{
  "model": "segmentation model",
  "dataset": "Sentinel-2 satellite tiles (TerraMesh)",
  "train_examples": 72500,
  "image_size": 48,
  "crop_scale_min": 1,
  "horizontal_flip": true,
  "rotation_deg": 10,
  "color_jitter": 0.2,
  "num_classes": 10,
  "encoder_arch": "vit",
  "encoder_norm": "layernorm",
  "encoder_norm_position": "pre",
  "encoder_activation": "gelu_tanh",
  "encoder_mlp_ratio": 3,
  "encoder_head_dim": 48,
  "encoder_fused_qkv": true,
  "encoder_bias": "none",
  "encoder_qk_norm": false,
  "encoder_parallel_block": false,
  "encoder_inner_norm": false,
  "encoder_drop_path": 0.05,
  "encoder_patch_size": [8, 8],
  "encoder_conv_stem": false,
  "encoder_layers": 12,
  "encoder_width": 384,
  "encoder_positions": "learned",
  "decoder_norm": "batchnorm",
  "decoder_activation": "silu",
  "decoder_widths": [32, 64, 64, 64],
  "decoder_blocks_per_level": 3,
  "decoder_block": "basic",
  "decoder_attention": false,
  "decoder_upsampling": "nearest_conv",
  "init": "torch_default",
  "residual_init": "none",
  "optimizer": "muon",
  "muon_scale": "spectral",
  "lr": 0.011,
  "momentum": 0.95,
  "nesterov": true,
  "orthogonalizer": "newton_schulz_5",
  "adamw_lr_other_params": 0.0014,
  "grad_clip": 5.0,
  "steps": 15800,
  "batch_size": 256,
  "epochs": 55.8,
  "lr_schedule": "wsd",
  "decay_fraction": 0.4,
  "final_lr_fraction": 0.1,
  "warmup_steps": 790,
  "weight_decay": 0.006,
  "adamw_weight_decay_other_params": 0.05
}
Rows from block 7 of the encoder of a small segmentation model, named by matrix and row number. Rows with one number belong to one neuron. Each number is 50 + 15 x the weight over its row's rms, rounded and kept within 0 to 99. All counts start at 0.
After each neuron's rows are labels from the 100 images, of 14848, where the neuron reaches its highest value: "responds to" is what is common among them. Only what is clearly more common there than usual is listed. The data: Sentinel-2 satellite tiles (TerraMesh). In brackets: how many of the 100, against the usual share in percent.
# fc1: MLP up (encoder.blocks.7.mlp.fc1.weight, 1152x384), inputs 154-230
# fc2: MLP down (encoder.blocks.7.mlp.fc2.weight, 384x1152, transposed), outputs 154-230

fc1.635:68 52 44 44 53 20 44 72 28 42 59 49 42 51 44 69 63 42 34 79 31 50 59 42 47 61 75 75 42 35 12 44 37 76 69 33 32 63 50 84 47 45 53 47 59 57 50 38 47 28 61 61 55 42 59 54 52 28 77 30 69 33 38 48 57 49 69 52 73 38 48 34 59 64 47 41 68
fc2.635:41 76 78 60 70 55 64 68 68 47 56 28 48 22 55 59 79 44 41 78 46 30 40 65 45 35 50 19 46 52 49 43 28 39 38 32 73 41 72 78 46 62 33 55 75 63 55 42 49 55 55 39 42 49 35 60 42 68 52 62 39 41 31 53 48 56 52 60 33 38 35 51 59 44 48 67 67
responds to: water (65 vs 40.4); main land cover: water (44 vs 11.2); clouds (35 vs 15.4)

fc1.436:47 55 67 55 32 22 56 37 74 29 66 65 66 64 48 63 65 30 19 72 56 49 40 31 57 22 45 62 30 64 26 60 72 71 64 42 40 15 57 36 62 41 48 37 17 45 63 35 90 44 84 62 51 77 57 66 53 70 55 39 48 31 54 43 58 48 67 51 36 68 26 67 51 53 40 45 30
fc2.436:61 40 65 43 53 30 57 45 57 30 51 56 51 27 71 51 40 70 36 46 54 20 31 52 38 36 44 56 66 63 36 37 58 38 56 68 58 57 58 68 36 19 83 59 61 60 55 69 26 44 36 63 76 26 47 56 75 54 77 45 33 63 64 23 40 61 51 67 47 51 38 61 31 34 42 33 63
responds to: main land cover: water (42 vs 11.2)

fc1.317:66 53 36 70 48 68 44 44 68 53 42 45 56 22 61 56 59 54 50 56 43 49 46 11 26 35 54 58 36 47 48 62 42 32 46 36 45 40 52 73 42 76 63 57 37 63 60 49 37 57 71 40 75 46 55 56 36 58 77 24 52 29 77 37 53 28 60 38 23 32 67 62 54 69 33 56 43
fc2.317:62 55 72 39 82 51 58 41 14 46 33 54 55 49 23 60 78 55 52 61 42 42 72 71 47 62 79 74 42 60 51 30 53 52 37 25 55 47 32 35 32 55 38 51 33 61 40 35 59 64 67 56 46 37 27 54 43 68 48 57 61 83 32 71 57 32 34 61 64 26 83 43 58 50 60 57 39
responds to: clouds (38 vs 15.4); flooded vegetation (30 vs 10.2)

fc1.210:48 50 65 43 51 46 33 42 19 32 17 59 62 61 70 57 60 44 38 34 71 58 89 41 43 54 42 70 57 35 72 66 73 77 31 30 65 36 74 67 48 29 28 29 34 50 45 74 57 49 51 50 18 34 38 35 34 49 42 62 56 57 50 63 49 34 29 50 53 51 89 35 36 32 40 42 36
fc2.210:80 52 28 48 51 72 85 69 55 56 65 44 45 28 53 88 48 50 50 46 49 49 30 53 72 61 77 52 29 53 35 18 53 45 56 66 67 40 32 34 60 62 68 62 48 68 26 55 57 40 33 48 49 67 63 38 55 52 34 48 43 35 09 60 48 56 87 41 34 55 54 53 72 24 34 44 52
responds to: main land cover: water (46 vs 11.2)

fc1.81:74 26 68 44 66 55 52 21 32 49 79 37 42 53 32 52 58 43 62 32 33 60 51 53 58 63 48 42 29 36 43 80 48 62 56 64 37 66 34 75 65 69 46 39 16 40 29 80 64 41 32 39 34 36 60 15 31 60 73 57 43 24 60 47 64 18 39 55 45 66 57 48 79 48 48 83 52
fc2.81:27 65 40 49 57 40 80 46 51 56 41 52 67 33 24 56 54 50 61 80 57 51 89 47 32 45 57 72 31 36 54 38 75 30 38 32 59 61 63 35 57 68 61 32 64 48 53 45 52 58 46 68 72 65 52 30 38 68 49 54 64 47 44 46 34 46 39 61 67 69 35 63 49 43 55 54 63
responds to: main land cover: rangeland (68 vs 20.4)

fc1.646:50 34 53 75 28 27 43 54 69 48 60 43 65 45 57 36 35 48 45 46 61 56 27 50 51 65 55 82 80 52 49 16 46 19 61 48 61 42 45 60 45 50 42 22 73 57 44 60 56 48 74 37 47 42 48 65 37 56 29 66 51 39 57 60 57 75 58 50 64 39 53 17 61 50 38 55 48
fc2.646:54 55 55 55 52 20 29 65 31 64 39 62 66 44 50 35 27 42 77 71 57 37 52 67 83 56 39 75 38 66 65 40 23 37 40 29 39 55 51 46 33 73 54 64 49 58 53 56 70 34 64 67 46 44 59 37 60 30 50 45 63 47 49 34 66 34 52 45 68 60 45 37 59 30 29 14 51
responds to: water (79 vs 40.4); main land cover: water (48 vs 11.2); flooded vegetation (28 vs 10.2)

fc1.526:45 10 40 48 20 51 46 29 47 59 59 44 49 11 34 33 55 38 53 13 50 64 58 56 44 37 54 46 74 60 66 38 43 62 53 69 60 54 47 38 38 54 45 28 48 46 37 47 37 36 22 48 55 36 42 56 54 69 55 44 47 61 27 40 32 54 53 69 44 41 26 40 75 36 64 65 48
fc2.526:44 23 67 64 43 44 56 44 57 56 42 67 29 61 56 58 71 61 39 45 43 59 45 50 46 69 58 64 50 68 62 55 60 64 44 61 45 71 70 40 48 45 16 55 49 57 40 58 35 31 35 42 87 36 38 26 61 76 51 49 52 46 49 53 40 65 60 63 28 55 44 47 43 57 41 65 35
responds to: clouds (91 vs 15.4); main land cover: clouds (45 vs 2.5)

fc1.338:30 48 61 56 82 53 66 71 58 44 55 54 52 49 64 34 39 41 58 55 73 55 57 57 32 55 55 24 33 47 42 67 58 63 43 54 55 58 54 35 29 53 44 79 57 54 39 57 53 45 45 70 84 29 49 56 58 36 64 53 75 40 46 58 47 78 60 42 45 46 63 66 22 20 57 64 52
fc2.338:58 67 63 46 31 61 48 43 65 39 53 34 48 53 52 81 51 67 58 57 30 52 41 65 68 43 61 71 69 40 57 35 62 53 70 54 35 66 59 26 43 32 53 48 37 71 38 48 60 71 26 70 39 62 72 65 64 55 56 64 78 46 53 78 49 60 45 51 65 54 44 58 42 63 39 51 34
responds to: built area (69 vs 37.5); main land cover: built area (33 vs 4.6)

fc1.551:48 29 44 51 53 24 69 59 32 68 50 24 72 51 52 11 49 47 42 57 51 48 67 47 65 43 22 38 60 23 55 44 52 60 34 59 70 58 66 57 12 70 56 68 34 42 59 65 90 43 58 46 42 49 59 76 50 57 63 56 74 88 65 43 44 48 48 40 60 53 43 67 35 34 38 44 64
fc2.551:45 36 46 49 53 82 34 39 23 32 59 77 37 42 51 52 67 59 61 57 61 65 51 68 77 43 38 49 63 54 48 45 37 81 60 52 58 48 71 21 38 38 59 51 21 56 60 50 28 59 30 45 48 52 18 77 26 51 42 61 45 42 35 41 39 38 39 47 75 65 63 08 43 32 65 33 99
responds to: clouds (46 vs 15.4)

fc1.494:50 52 52 59 50 48 56 28 60 45 52 60 62 98 58 35 58 44 46 38 44 42 22 50 33 40 50 35 32 42 95 76 30 72 32 65 29 43 59 43 62 36 76 27 37 50 76 66 47 62 43 31 80 37 55 47 24 56 55 69 59 72 36 62 31 71 32 63 34 59 46 47 41 47 46 70 43
fc2.494:26 55 80 46 72 71 58 30 68 52 54 87 48 62 61 31 41 31 37 54 64 65 73 64 34 73 45 57 39 31 55 42 72 31 84 48 79 25 62 57 60 63 59 51 39 81 62 12 02 51 69 60 36 57 48 47 54 55 50 45 19 57 60 79 45 60 40 55 49 51 35 48 28 73 77 38 64
responds to: flooded vegetation (37 vs 10.2)

fc1.595:53 69 58 68 47 52 54 48 43 46 57 53 64 50 63 70 43 52 59 46 35 67 16 38 46 40 37 31 48 33 38 34 61 56 65 33 27 51 64 69 69 64 59 21 41 79 57 35 38 50 60 60 46 45 42 45 22 52 37 66 68 43 58 41 58 40 56 46 24 76 45 87 49 43 59 55 46
fc2.595:59 32 74 37 62 31 42 52 70 45 67 67 61 32 47 43 39 33 56 46 40 27 28 25 69 42 39 41 45 53 38 35 28 43 44 66 26 44 44 72 47 40 62 44 74 75 41 50 70 42 58 91 60 48 58 61 31 71 61 64 44 61 54 30 60 43 65 50 45 59 46 37 32 52 75 57 30
responds to: snow or ice (74 vs 20.6); main land cover: snow or ice (60 vs 14.6)

fc1.433:43 53 52 41 49 49 29 56 59 59 64 64 58 67 23 55 79 45 55 70 56 48 58 45 41 68 34 32 48 51 50 73 24 63 73 21 63 67 29 42 58 47 33 45 70 46 50 54 44 40 23 53 31 88 47 56 64 45 45 21 56 43 27 60 33 42 35 53 67 76 43 44 52 48 33 68 65
fc2.433:37 34 49 60 68 83 42 54 39 72 41 63 37 27 50 29 60 32 63 45 50 81 65 59 29 55 70 54 50 57 45 37 52 51 32 42 34 45 77 69 59 65 60 37 39 33 45 65 55 47 54 36 51 62 56 23 47 38 82 56 51 41 48 70 58 59 56 33 22 28 33 09 42 53 62 27 28
responds to: trees (91 vs 58.5); main land cover: trees (69 vs 19.5)

fc1.325:49 37 31 44 15 45 42 59 36 55 39 40 48 48 75 45 46 49 45 41 36 78 38 56 58 65 48 33 63 43 67 82 48 46 56 67 32 63 41 45 39 54 33 49 40 20 46 33 52 68 50 54 56 40 44 68 56 76 39 60 42 60 42 89 28 14 20 58 40 69 44 78 71 34 44 76 75
fc2.325:59 40 19 72 58 31 61 29 41 59 37 36 53 66 64 80 56 39 53 67 35 51 45 43 51 35 86 33 47 53 69 45 89 77 57 71 35 65 47 37 39 53 51 43 26 68 37 32 22 37 46 19 51 39 40 62 44 45 69 44 52 64 57 29 38 47 65 44 32 47 60 43 70 48 27 45 81
responds to: clouds (79 vs 15.4); main land cover: trees (64 vs 19.5)

fc1.618:42 46 77 49 62 34 55 54 37 77 56 50 56 37 49 25 44 29 64 38 37 45 83 76 44 73 46 50 32 37 63 34 29 54 46 29 42 69 35 52 32 61 63 49 74 75 67 56 40 60 71 37 61 48 64 28 84 48 55 52 55 36 32 54 31 78 53 50 42 52 47 61 53 64 60 64 51
fc2.618:45 42 46 46 35 41 30 36 44 54 30 50 57 29 58 43 57 49 67 55 48 40 49 46 45 24 65 54 74 58 56 41 19 70 24 20 49 41 43 37 51 47 67 49 54 25 55 51 48 33 44 43 53 69 51 73 49 15 69 52 49 50 42 50 11 49 66 57 38 86 50 65 65 59 56 83 58
responds to: main land cover: built area (33 vs 4.6)

fc1.521:33 51 37 52 46 51 34 38 47 47 66 44 68 50 63 49 57 61 15 61 35 38 62 69 40 48 50 49 17 23 70 59 34 31 45 65 55 51 62 59 46 54 38 42 56 55 63 41 74 51 34 15 43 48 68 41 28 31 30 42 44 72 46 54 41 48 40 32 30 62 56 55 49 67 53 41 70
fc2.521:43 44 47 32 66 61 42 51 47 79 54 77 35 56 69 52 64 66 45 44 62 73 58 69 70 56 51 79 77 26 81 62 53 62 47 81 42 57 73 64 42 41 62 40 38 34 65 62 21 67 64 61 68 87 73 65 37 56 62 33 59 60 65 65 45 78 54 39 28 45 44 45 52 66 60 35 40
responds to: flooded vegetation (30 vs 10.2)

fc1.453:42 35 46 20 14 44 80 42 59 46 49 25 60 48 40 65 72 60 33 64 45 71 89 37 61 40 27 34 31 55 55 33 59 41 83 48 47 61 30 53 56 59 44 28 38 53 44 49 44 45 57 64 60 43 52 48 41 77 58 29 60 17 52 48 40 63 60 42 53 75 47 71 44 46 48 63 53
fc2.453:63 33 48 56 49 55 77 75 65 16 50 62 57 36 59 39 39 66 65 67 88 48 61 47 49 53 53 49 55 52 67 50 58 39 32 40 73 61 57 47 69 52 36 58 47 53 52 61 23 71 50 51 52 38 58 45 61 30 74 40 37 76 21 45 19 32 35 42 51 49 61 40 68 33 52 56 46
responds to: built area (64 vs 37.5)

fc1.280:64 58 57 36 68 43 58 37 57 69 78 45 42 78 47 38 34 36 27 39 57 53 56 59 63 40 61 26 39 35 53 49 43 33 68 53 33 31 53 55 37 76 41 57 59 31 77 29 46 43 28 43 52 54 36 53 57 64 63 61 48 46 50 39 48 49 40 65 39 60 46 58 15 64 77 35 40
fc2.280:76 32 64 32 52 31 44 59 55 54 54 30 52 44 63 49 35 56 48 40 39 48 57 47 46 41 54 50 58 46 66 74 44 56 76 65 53 50 47 35 62 48 66 51 47 85 75 20 53 41 39 49 49 59 68 49 61 49 48 57 57 54 57 45 29 52 41 57 36 61 50 42 36 56 52 45 57
responds to: trees (91 vs 58.5)

fc1.623:32 60 63 35 28 65 48 40 59 57 34 61 53 43 52 59 41 50 81 47 41 51 49 56 63 56 22 59 49 43 66 51 49 52 30 84 52 26 43 53 22 57 50 46 54 43 39 62 52 66 40 33 48 25 57 71 60 52 71 56 54 45 63 64 50 52 24 83 51 55 57 54 31 44 55 22 60
fc2.623:57 49 52 48 47 46 43 29 54 58 40 43 53 21 26 31 50 49 51 40 42 37 38 64 71 67 42 32 53 35 81 74 58 39 48 85 54 50 56 27 53 40 63 35 52 74 36 79 45 47 38 37 42 39 55 27 54 31 61 46 61 56 28 44 58 59 35 17 44 49 63 49 62 40 69 48 56
responds to: snow or ice (98 vs 20.6); main land cover: snow or ice (94 vs 14.6)

fc1.562:44 35 58 24 69 31 57 54 55 58 53 64 67 34 54 53 45 22 52 51 54 53 50 66 19 53 33 59 44 56 62 54 93 28 31 43 67 31 53 28 49 22 67 60 36 63 72 75 65 33 51 68 51 69 35 61 46 63 34 40 63 44 53 39 40 47 51 48 67 76 48 38 56 75 60 53 54
fc2.562:72 62 46 46 51 44 57 45 50 46 27 48 32 23 35 59 58 59 63 61 58 51 77 42 31 35 55 34 71 65 40 29 30 36 43 40 40 54 54 54 63 53 69 44 42 64 57 67 34 52 54 41 37 50 56 46 43 54 28 37 62 59 39 44 53 42 51 27 51 47 19 60 54 45 50 42 14
responds to: main land cover: water (37 vs 11.2)

fc1.172:48 39 62 40 58 47 51 51 41 81 78 39 60 23 44 44 26 65 29 59 44 68 47 44 53 80 58 28 58 68 62 28 65 55 43 55 25 53 46 56 39 43 40 60 49 47 52 23 45 94 44 40 41 55 20 62 85 26 48 55 44 29 45 49 54 46 31 39 28 32 27 48 53 39 58 52 38
fc2.172:64 61 48 66 68 80 41 57 52 62 62 46 70 44 57 79 36 40 59 77 63 44 49 45 61 45 62 73 53 55 38 50 57 77 52 15 66 66 50 38 45 52 45 44 51 61 58 27 20 40 82 67 44 46 48 64 22 35 37 36 35 66 48 66 47 39 66 47 27 51 37 52 62 71 54 52 13
responds to: trees (91 vs 58.5); water (79 vs 40.4); built area (65 vs 37.5); flooded vegetation (31 vs 10.2)

fc1.355:55 21 52 24 41 52 68 59 57 57 60 37 81 42 32 46 28 53 77 55 49 42 20 35 31 26 62 47 84 87 47 34 46 77 27 69 44 57 51 61 56 69 55 33 25 50 53 61 59 87 38 48 62 61 54 35 57 54 53 41 23 22 26 59 33 38 58 28 46 66 50 45 48 21 47 46 47
fc2.355:47 47 26 58 60 70 65 54 72 70 40 45 38 68 57 54 48 57 81 73 31 50 30 50 66 55 25 67 51 55 72 85 54 76 54 33 56 56 64 51 42 13 78 50 60 46 66 57 65 78 27 35 65 16 33 50 33 51 51 64 47 53 49 49 26 94 49 52 60 61 50 49 62 55 49 69 12
responds to: main land cover: rangeland (46 vs 20.4)

fc1.287:41 35 59 43 34 63 79 64 58 66 51 28 49 41 46 41 43 47 65 62 87 24 31 67 73 36 33 63 42 48 51 51 68 27 55 47 41 47 76 60 42 61 18 50 58 67 60 75 50 45 71 59 41 61 72 59 65 58 55 56 46 65 52 59 29 49 36 52 33 62 77 47 45 50 33 54 37
fc2.287:40 56 42 49 40 31 26 46 71 69 50 58 45 32 45 49 69 44 54 78 55 68 46 35 60 09 47 39 40 48 81 53 36 63 54 55 57 74 56 45 54 55 46 65 63 55 46 57 72 29 47 71 75 46 26 45 18 81 37 69 85 40 33 83 47 00 56 50 41 49 51 43 53 64 32 37 39
responds to: main land cover: rangeland (48 vs 20.4)

fc1.468:64 27 85 33 59 30 35 28 43 87 56 28 60 82 26 35 61 47 67 47 53 65 33 46 29 59 68 49 41 63 37 49 60 82 59 52 53 50 43 43 48 21 61 85 45 57 32 48 35 63 89 62 62 37 24 59 79 15 47 34 44 80 51 81 57 30 32 62 45 54 72 44 52 53 50 59 41
fc2.468:40 47 41 21 47 42 44 56 57 54 35 70 43 69 43 29 66 53 57 47 56 53 67 53 81 54 49 65 39 30 56 59 40 26 57 23 41 28 47 45 23 52 47 33 56 34 51 29 49 37 35 55 17 35 60 47 39 61 34 48 63 34 44 23 54 54 52 39 56 70 70 57 82 37 37 42 28
responds to: bare ground (68 vs 24.4); main land cover: bare ground (35 vs 5.1)

fc1.307:57 17 58 16 54 66 53 36 53 53 73 73 39 66 58 46 51 51 47 55 29 47 37 35 74 60 47 46 40 86 35 32 25 33 68 56 25 69 51 44 16 49 52 45 78 40 60 33 37 61 44 61 36 75 44 49 90 62 28 41 66 50 45 51 31 46 28 41 69 52 36 73 40 31 43 39 63
fc2.307:37 61 61 43 44 50 31 43 99 75 61 46 67 65 59 40 54 53 50 45 58 54 31 56 58 45 47 55 35 67 52 74 52 31 45 68 46 53 55 47 57 38 39 46 56 64 40 58 45 59 47 50 54 41 43 80 49 64 53 38 47 46 40 58 75 64 69 58 64 66 51 62 47 43 59 46 63
responds to: main land cover: rangeland (53 vs 20.4)

fc1.349:54 34 55 38 64 49 17 49 73 30 50 52 42 64 38 56 59 52 60 53 65 47 29 67 47 50 32 50 49 53 30 55 48 31 54 61 31 67 64 65 56 52 48 71 47 58 53 53 42 51 57 45 57 38 69 36 43 13 63 42 74 49 78 27 17 51 28 65 44 79 56 48 50 49 54 50 66
fc2.349:31 48 62 32 58 74 81 36 48 63 43 63 66 51 82 51 49 46 59 42 69 61 55 57 49 57 23 38 71 57 30 54 76 52 54 72 50 75 57 55 55 38 50 34 48 63 58 54 76 57 42 39 77 40 81 42 36 42 45 49 51 32 72 59 17 76 50 46 39 55 46 49 70 20 37 49 78
responds to: trees (92 vs 58.5); main land cover: trees (54 vs 19.5)

fc1.385:60 31 48 54 59 91 53 23 56 51 54 33 44 35 54 36 45 35 39 56 10 55 49 78 45 34 61 56 70 11 45 55 38 41 58 48 70 57 45 31 34 46 58 32 69 20 57 53 61 48 47 68 16 58 47 55 63 46 53 58 35 42 33 55 50 62 56 54 75 62 81 25 45 74 57 40 47
fc2.385:46 67 28 65 46 66 41 75 49 49 74 54 15 66 47 30 64 74 62 49 66 57 19 46 38 56 51 52 66 28 42 58 17 37 65 39 53 53 82 45 87 27 29 67 45 71 69 53 65 33 46 62 46 58 54 44 63 59 54 36 81 59 41 39 54 59 34 42 63 13 50 42 59 59 72 58 70
responds to: crops (89 vs 38.8); built area (83 vs 37.5); main land cover: crops (66 vs 20.2)

fc1.620:23 24 49 46 66 40 44 25 25 67 21 30 66 36 79 50 63 28 36 45 22 66 53 57 58 67 42 46 51 66 58 37 59 99 44 44 29 60 56 63 41 59 12 53 37 53 67 81 58 57 51 36 55 25 47 41 39 30 76 41 59 56 58 78 51 35 25 62 54 31 66 68 43 61 55 80 57
fc2.620:43 85 50 63 44 76 66 30 33 36 38 62 47 31 38 42 53 47 44 50 58 39 61 58 09 52 58 52 31 77 14 56 36 89 21 60 30 30 32 59 29 44 42 37 43 67 58 56 60 54 62 51 61 56 48 45 37 50 49 78 51 63 71 46 32 39 50 39 31 55 44 59 54 47 74 39 43
responds to: main land cover: rangeland (46 vs 20.4)

fc1.299:60 59 87 28 64 35 58 55 42 50 36 22 42 54 87 29 32 30 79 33 44 30 54 43 52 57 51 35 47 54 30 55 10 48 58 53 38 48 80 45 27 73 50 43 55 45 36 52 39 61 63 63 65 45 57 34 61 22 47 49 39 51 33 73 49 69 43 51 39 69 41 50 49 63 59 43 38
fc2.299:54 66 51 76 32 22 39 15 98 61 82 41 56 57 33 46 64 45 44 37 38 53 42 60 52 82 53 68 68 22 53 51 64 47 21 36 26 51 42 56 58 84 58 52 59 56 59 46 69 79 53 40 34 29 74 47 63 62 57 44 45 52 41 52 41 62 55 63 51 67 61 62 69 49 48 48 53
responds to: main land cover: built area (26 vs 4.6)

fc1.109:45 42 61 67 65 68 88 31 59 34 22 57 36 40 59 83 40 47 55 29 47 40 40 55 51 34 23 41 65 77 55 36 47 75 01 68 40 40 56 45 68 61 63 38 58 63 65 64 49 61 53 58 71 61 30 61 63 46 36 34 68 46 78 50 53 45 49 59 44 57 62 33 46 35 54 33 80
fc2.109:46 72 33 55 45 53 35 50 59 39 62 84 62 55 27 30 54 37 63 53 79 63 60 89 41 41 51 71 48 56 54 65 61 29 64 65 29 37 73 57 24 45 67 69 84 68 38 74 54 48 64 61 52 45 58 32 43 50 45 71 52 51 80 37 54 49 16 53 77 36 57 52 43 43 50 28 32
responds to: trees (91 vs 58.5); clouds (85 vs 15.4); main land cover: trees (63 vs 19.5)

fc1.570:54 17 44 44 28 41 77 55 29 48 57 45 51 44 48 49 32 47 55 52 23 59 44 55 52 34 37 42 40 25 71 48 53 55 51 62 55 64 57 57 44 31 72 32 49 42 53 34 44 69 59 35 81 62 54 58 50 54 69 69 36 47 51 38 45 68 50 72 28 57 48 48 39 38 58 41 71
fc2.570:51 51 74 57 72 48 79 49 52 16 36 22 39 16 47 45 48 19 29 38 42 59 45 57 61 47 38 69 53 40 66 19 54 30 24 39 59 15 50 41 52 42 70 65 59 46 33 46 64 61 63 24 63 50 43 51 52 38 67 86 46 74 70 37 35 37 55 47 41 56 45 75 45 57 55 44 73
responds to: built area (80 vs 37.5); water (68 vs 40.4); main land cover: built area (32 vs 4.6)

fc1.352:78 59 38 49 48 45 50 44 32 49 42 58 39 68 56 74 59 49 75 99 39 41 32 49 16 45 38 45 46 32 64 44 31 63 31 67 48 91 63 13 56 42 63 44 36 71 55 63 38 37 39 81 69 41 69 52 59 59 71 36 51 48 40 39 40 38 47 61 34 64 27 57 41 40 40 54 49
fc2.352:28 19 55 36 35 60 35 46 69 36 38 57 44 62 56 56 36 61 61 73 44 51 66 58 63 55 40 86 53 39 64 72 50 45 65 81 73 38 14 53 69 48 57 54 54 12 61 41 74 41 73 32 52 51 30 38 53 46 70 31 58 70 45 45 43 71 59 51 52 83 38 47 51 66 62 53 63
responds to: crops (77 vs 38.8); main land cover: crops (64 vs 20.2)

fc1.579:39 75 64 93 49 73 46 56 46 51 38 59 69 48 65 62 38 49 72 56 64 67 62 39 36 54 41 52 23 36 61 34 59 55 69 44 46 79 37 50 64 48 48 29 48 43 29 67 61 42 71 56 59 45 56 88 35 61 64 34 67 48 56 51 32 59 48 51 58 33 65 62 59 44 36 63 73
fc2.579:56 57 29 47 44 68 34 45 23 67 71 47 72 56 59 36 46 53 47 35 53 34 50 31 53 55 37 64 87 58 48 65 32 22 34 44 45 50 53 38 33 59 53 72 55 65 62 58 50 67 54 58 70 57 51 67 35 63 49 71 44 58 59 33 49 52 62 46 21 36 57 33 41 48 36 45 50
responds to: bare ground (68 vs 24.4); main land cover: bare ground (36 vs 5.1)

fc1.688:42 40 49 35 50 52 33 59 39 65 60 76 57 64 36 37 64 54 47 78 54 61 44 56 57 43 50 46 45 40 37 44 76 73 61 26 69 54 48 48 53 33 25 25 28 66 65 76 74 60 74 65 10 64 38 51 52 41 43 61 55 21 42 31 62 70 73 61 77 40 69 29 31 60 70 19 51
fc2.688:34 69 47 50 38 80 72 55 23 67 63 77 39 39 26 48 70 51 29 66 71 40 53 41 27 38 62 67 47 47 34 68 65 31 62 49 27 41 53 63 73 31 53 67 64 57 51 36 31 39 40 52 53 49 72 68 43 46 46 53 38 34 48 62 63 41 29 46 60 51 50 48 39 26 60 89 52
responds to: built area (74 vs 37.5); crops (66 vs 38.8); main land cover: trees (41 vs 19.5); clouds (40 vs 15.4)

fc1.121:38 35 60 52 51 85 44 76 55 53 52 26 41 59 45 41 49 62 46 82 61 29 32 57 45 40 44 64 38 49 49 69 72 44 50 64 45 67 59 38 58 26 20 30 45 46 47 61 49 47 62 72 16 57 67 47 64 31 32 44 24 45 64 59 66 61 58 49 68 50 86 41 36 56 41 53 42
fc2.121:38 36 65 51 49 51 57 46 53 29 45 54 58 24 12 68 57 51 29 58 56 42 39 65 73 30 45 44 38 44 52 60 38 35 38 67 69 58 62 50 62 48 48 51 44 55 42 37 46 60 54 62 87 46 29 55 72 79 48 64 73 44 62 99 47 67 27 40 40 49 51 39 29 58 68 34 50
responds to: built area (67 vs 37.5); main land cover: built area (31 vs 4.6)

fc1.593:48 37 65 60 82 49 74 61 59 65 36 58 54 61 41 60 43 53 35 18 37 52 50 38 57 52 60 37 23 76 51 58 36 67 36 48 53 38 43 60 58 59 48 59 17 27 75 93 58 81 37 28 27 32 49 43 58 54 58 03 57 76 24 75 55 49 36 37 67 56 38 50 46 34 33 44 51
fc2.593:73 46 57 71 22 64 94 46 59 17 43 45 54 52 57 57 79 77 55 21 60 75 76 46 50 57 52 42 51 60 68 44 36 65 53 80 27 38 59 43 27 63 52 65 53 58 48 60 43 24 40 53 41 68 44 65 50 52 68 55 36 39 48 25 30 36 17 40 41 45 54 13 42 47 25 37 50
responds to: water (95 vs 40.4); main land cover: water (91 vs 11.2)

fc1.712:40 53 52 68 38 30 49 51 58 48 48 67 49 62 31 51 25 44 40 53 48 66 32 52 53 67 58 22 82 67 44 63 61 49 30 31 34 49 37 87 40 34 61 30 58 59 51 44 36 48 71 36 38 44 39 79 17 62 81 32 50 47 72 54 62 51 52 39 35 62 69 52 34 49 58 90 46
fc2.712:66 36 46 47 41 65 62 43 51 20 39 34 61 54 52 62 41 60 74 60 60 67 38 48 57 45 55 36 59 30 44 73 11 61 33 32 76 61 15 57 71 45 54 55 44 51 52 44 52 31 45 31 37 52 45 36 72 43 39 33 38 24 26 60 59 48 60 51 52 37 43 37 54 36 54 37 46
responds to: main land cover: trees (40 vs 19.5); main land cover: water (32 vs 11.2)

fc1.609:52 48 60 42 68 54 06 49 47 40 41 46 53 64 50 41 38 55 50 34 35 34 46 35 61 66 79 42 54 63 44 59 27 23 54 33 54 53 48 64 62 52 21 41 55 45 54 48 10 85 73 50 56 55 54 52 45 52 50 51 56 76 62 53 56 43 25 38 41 43 46 27 53 51 42 33 71
fc2.609:69 49 42 45 61 47 39 74 27 33 46 66 57 36 49 34 52 40 50 54 37 53 25 56 40 68 51 41 80 57 83 69 67 49 11 51 58 42 48 69 27 65 50 28 56 60 30 37 39 47 30 31 57 64 59 47 37 61 33 73 19 51 54 46 57 48 43 61 50 62 36 45 38 62 41 66 73
responds to: built area (63 vs 37.5)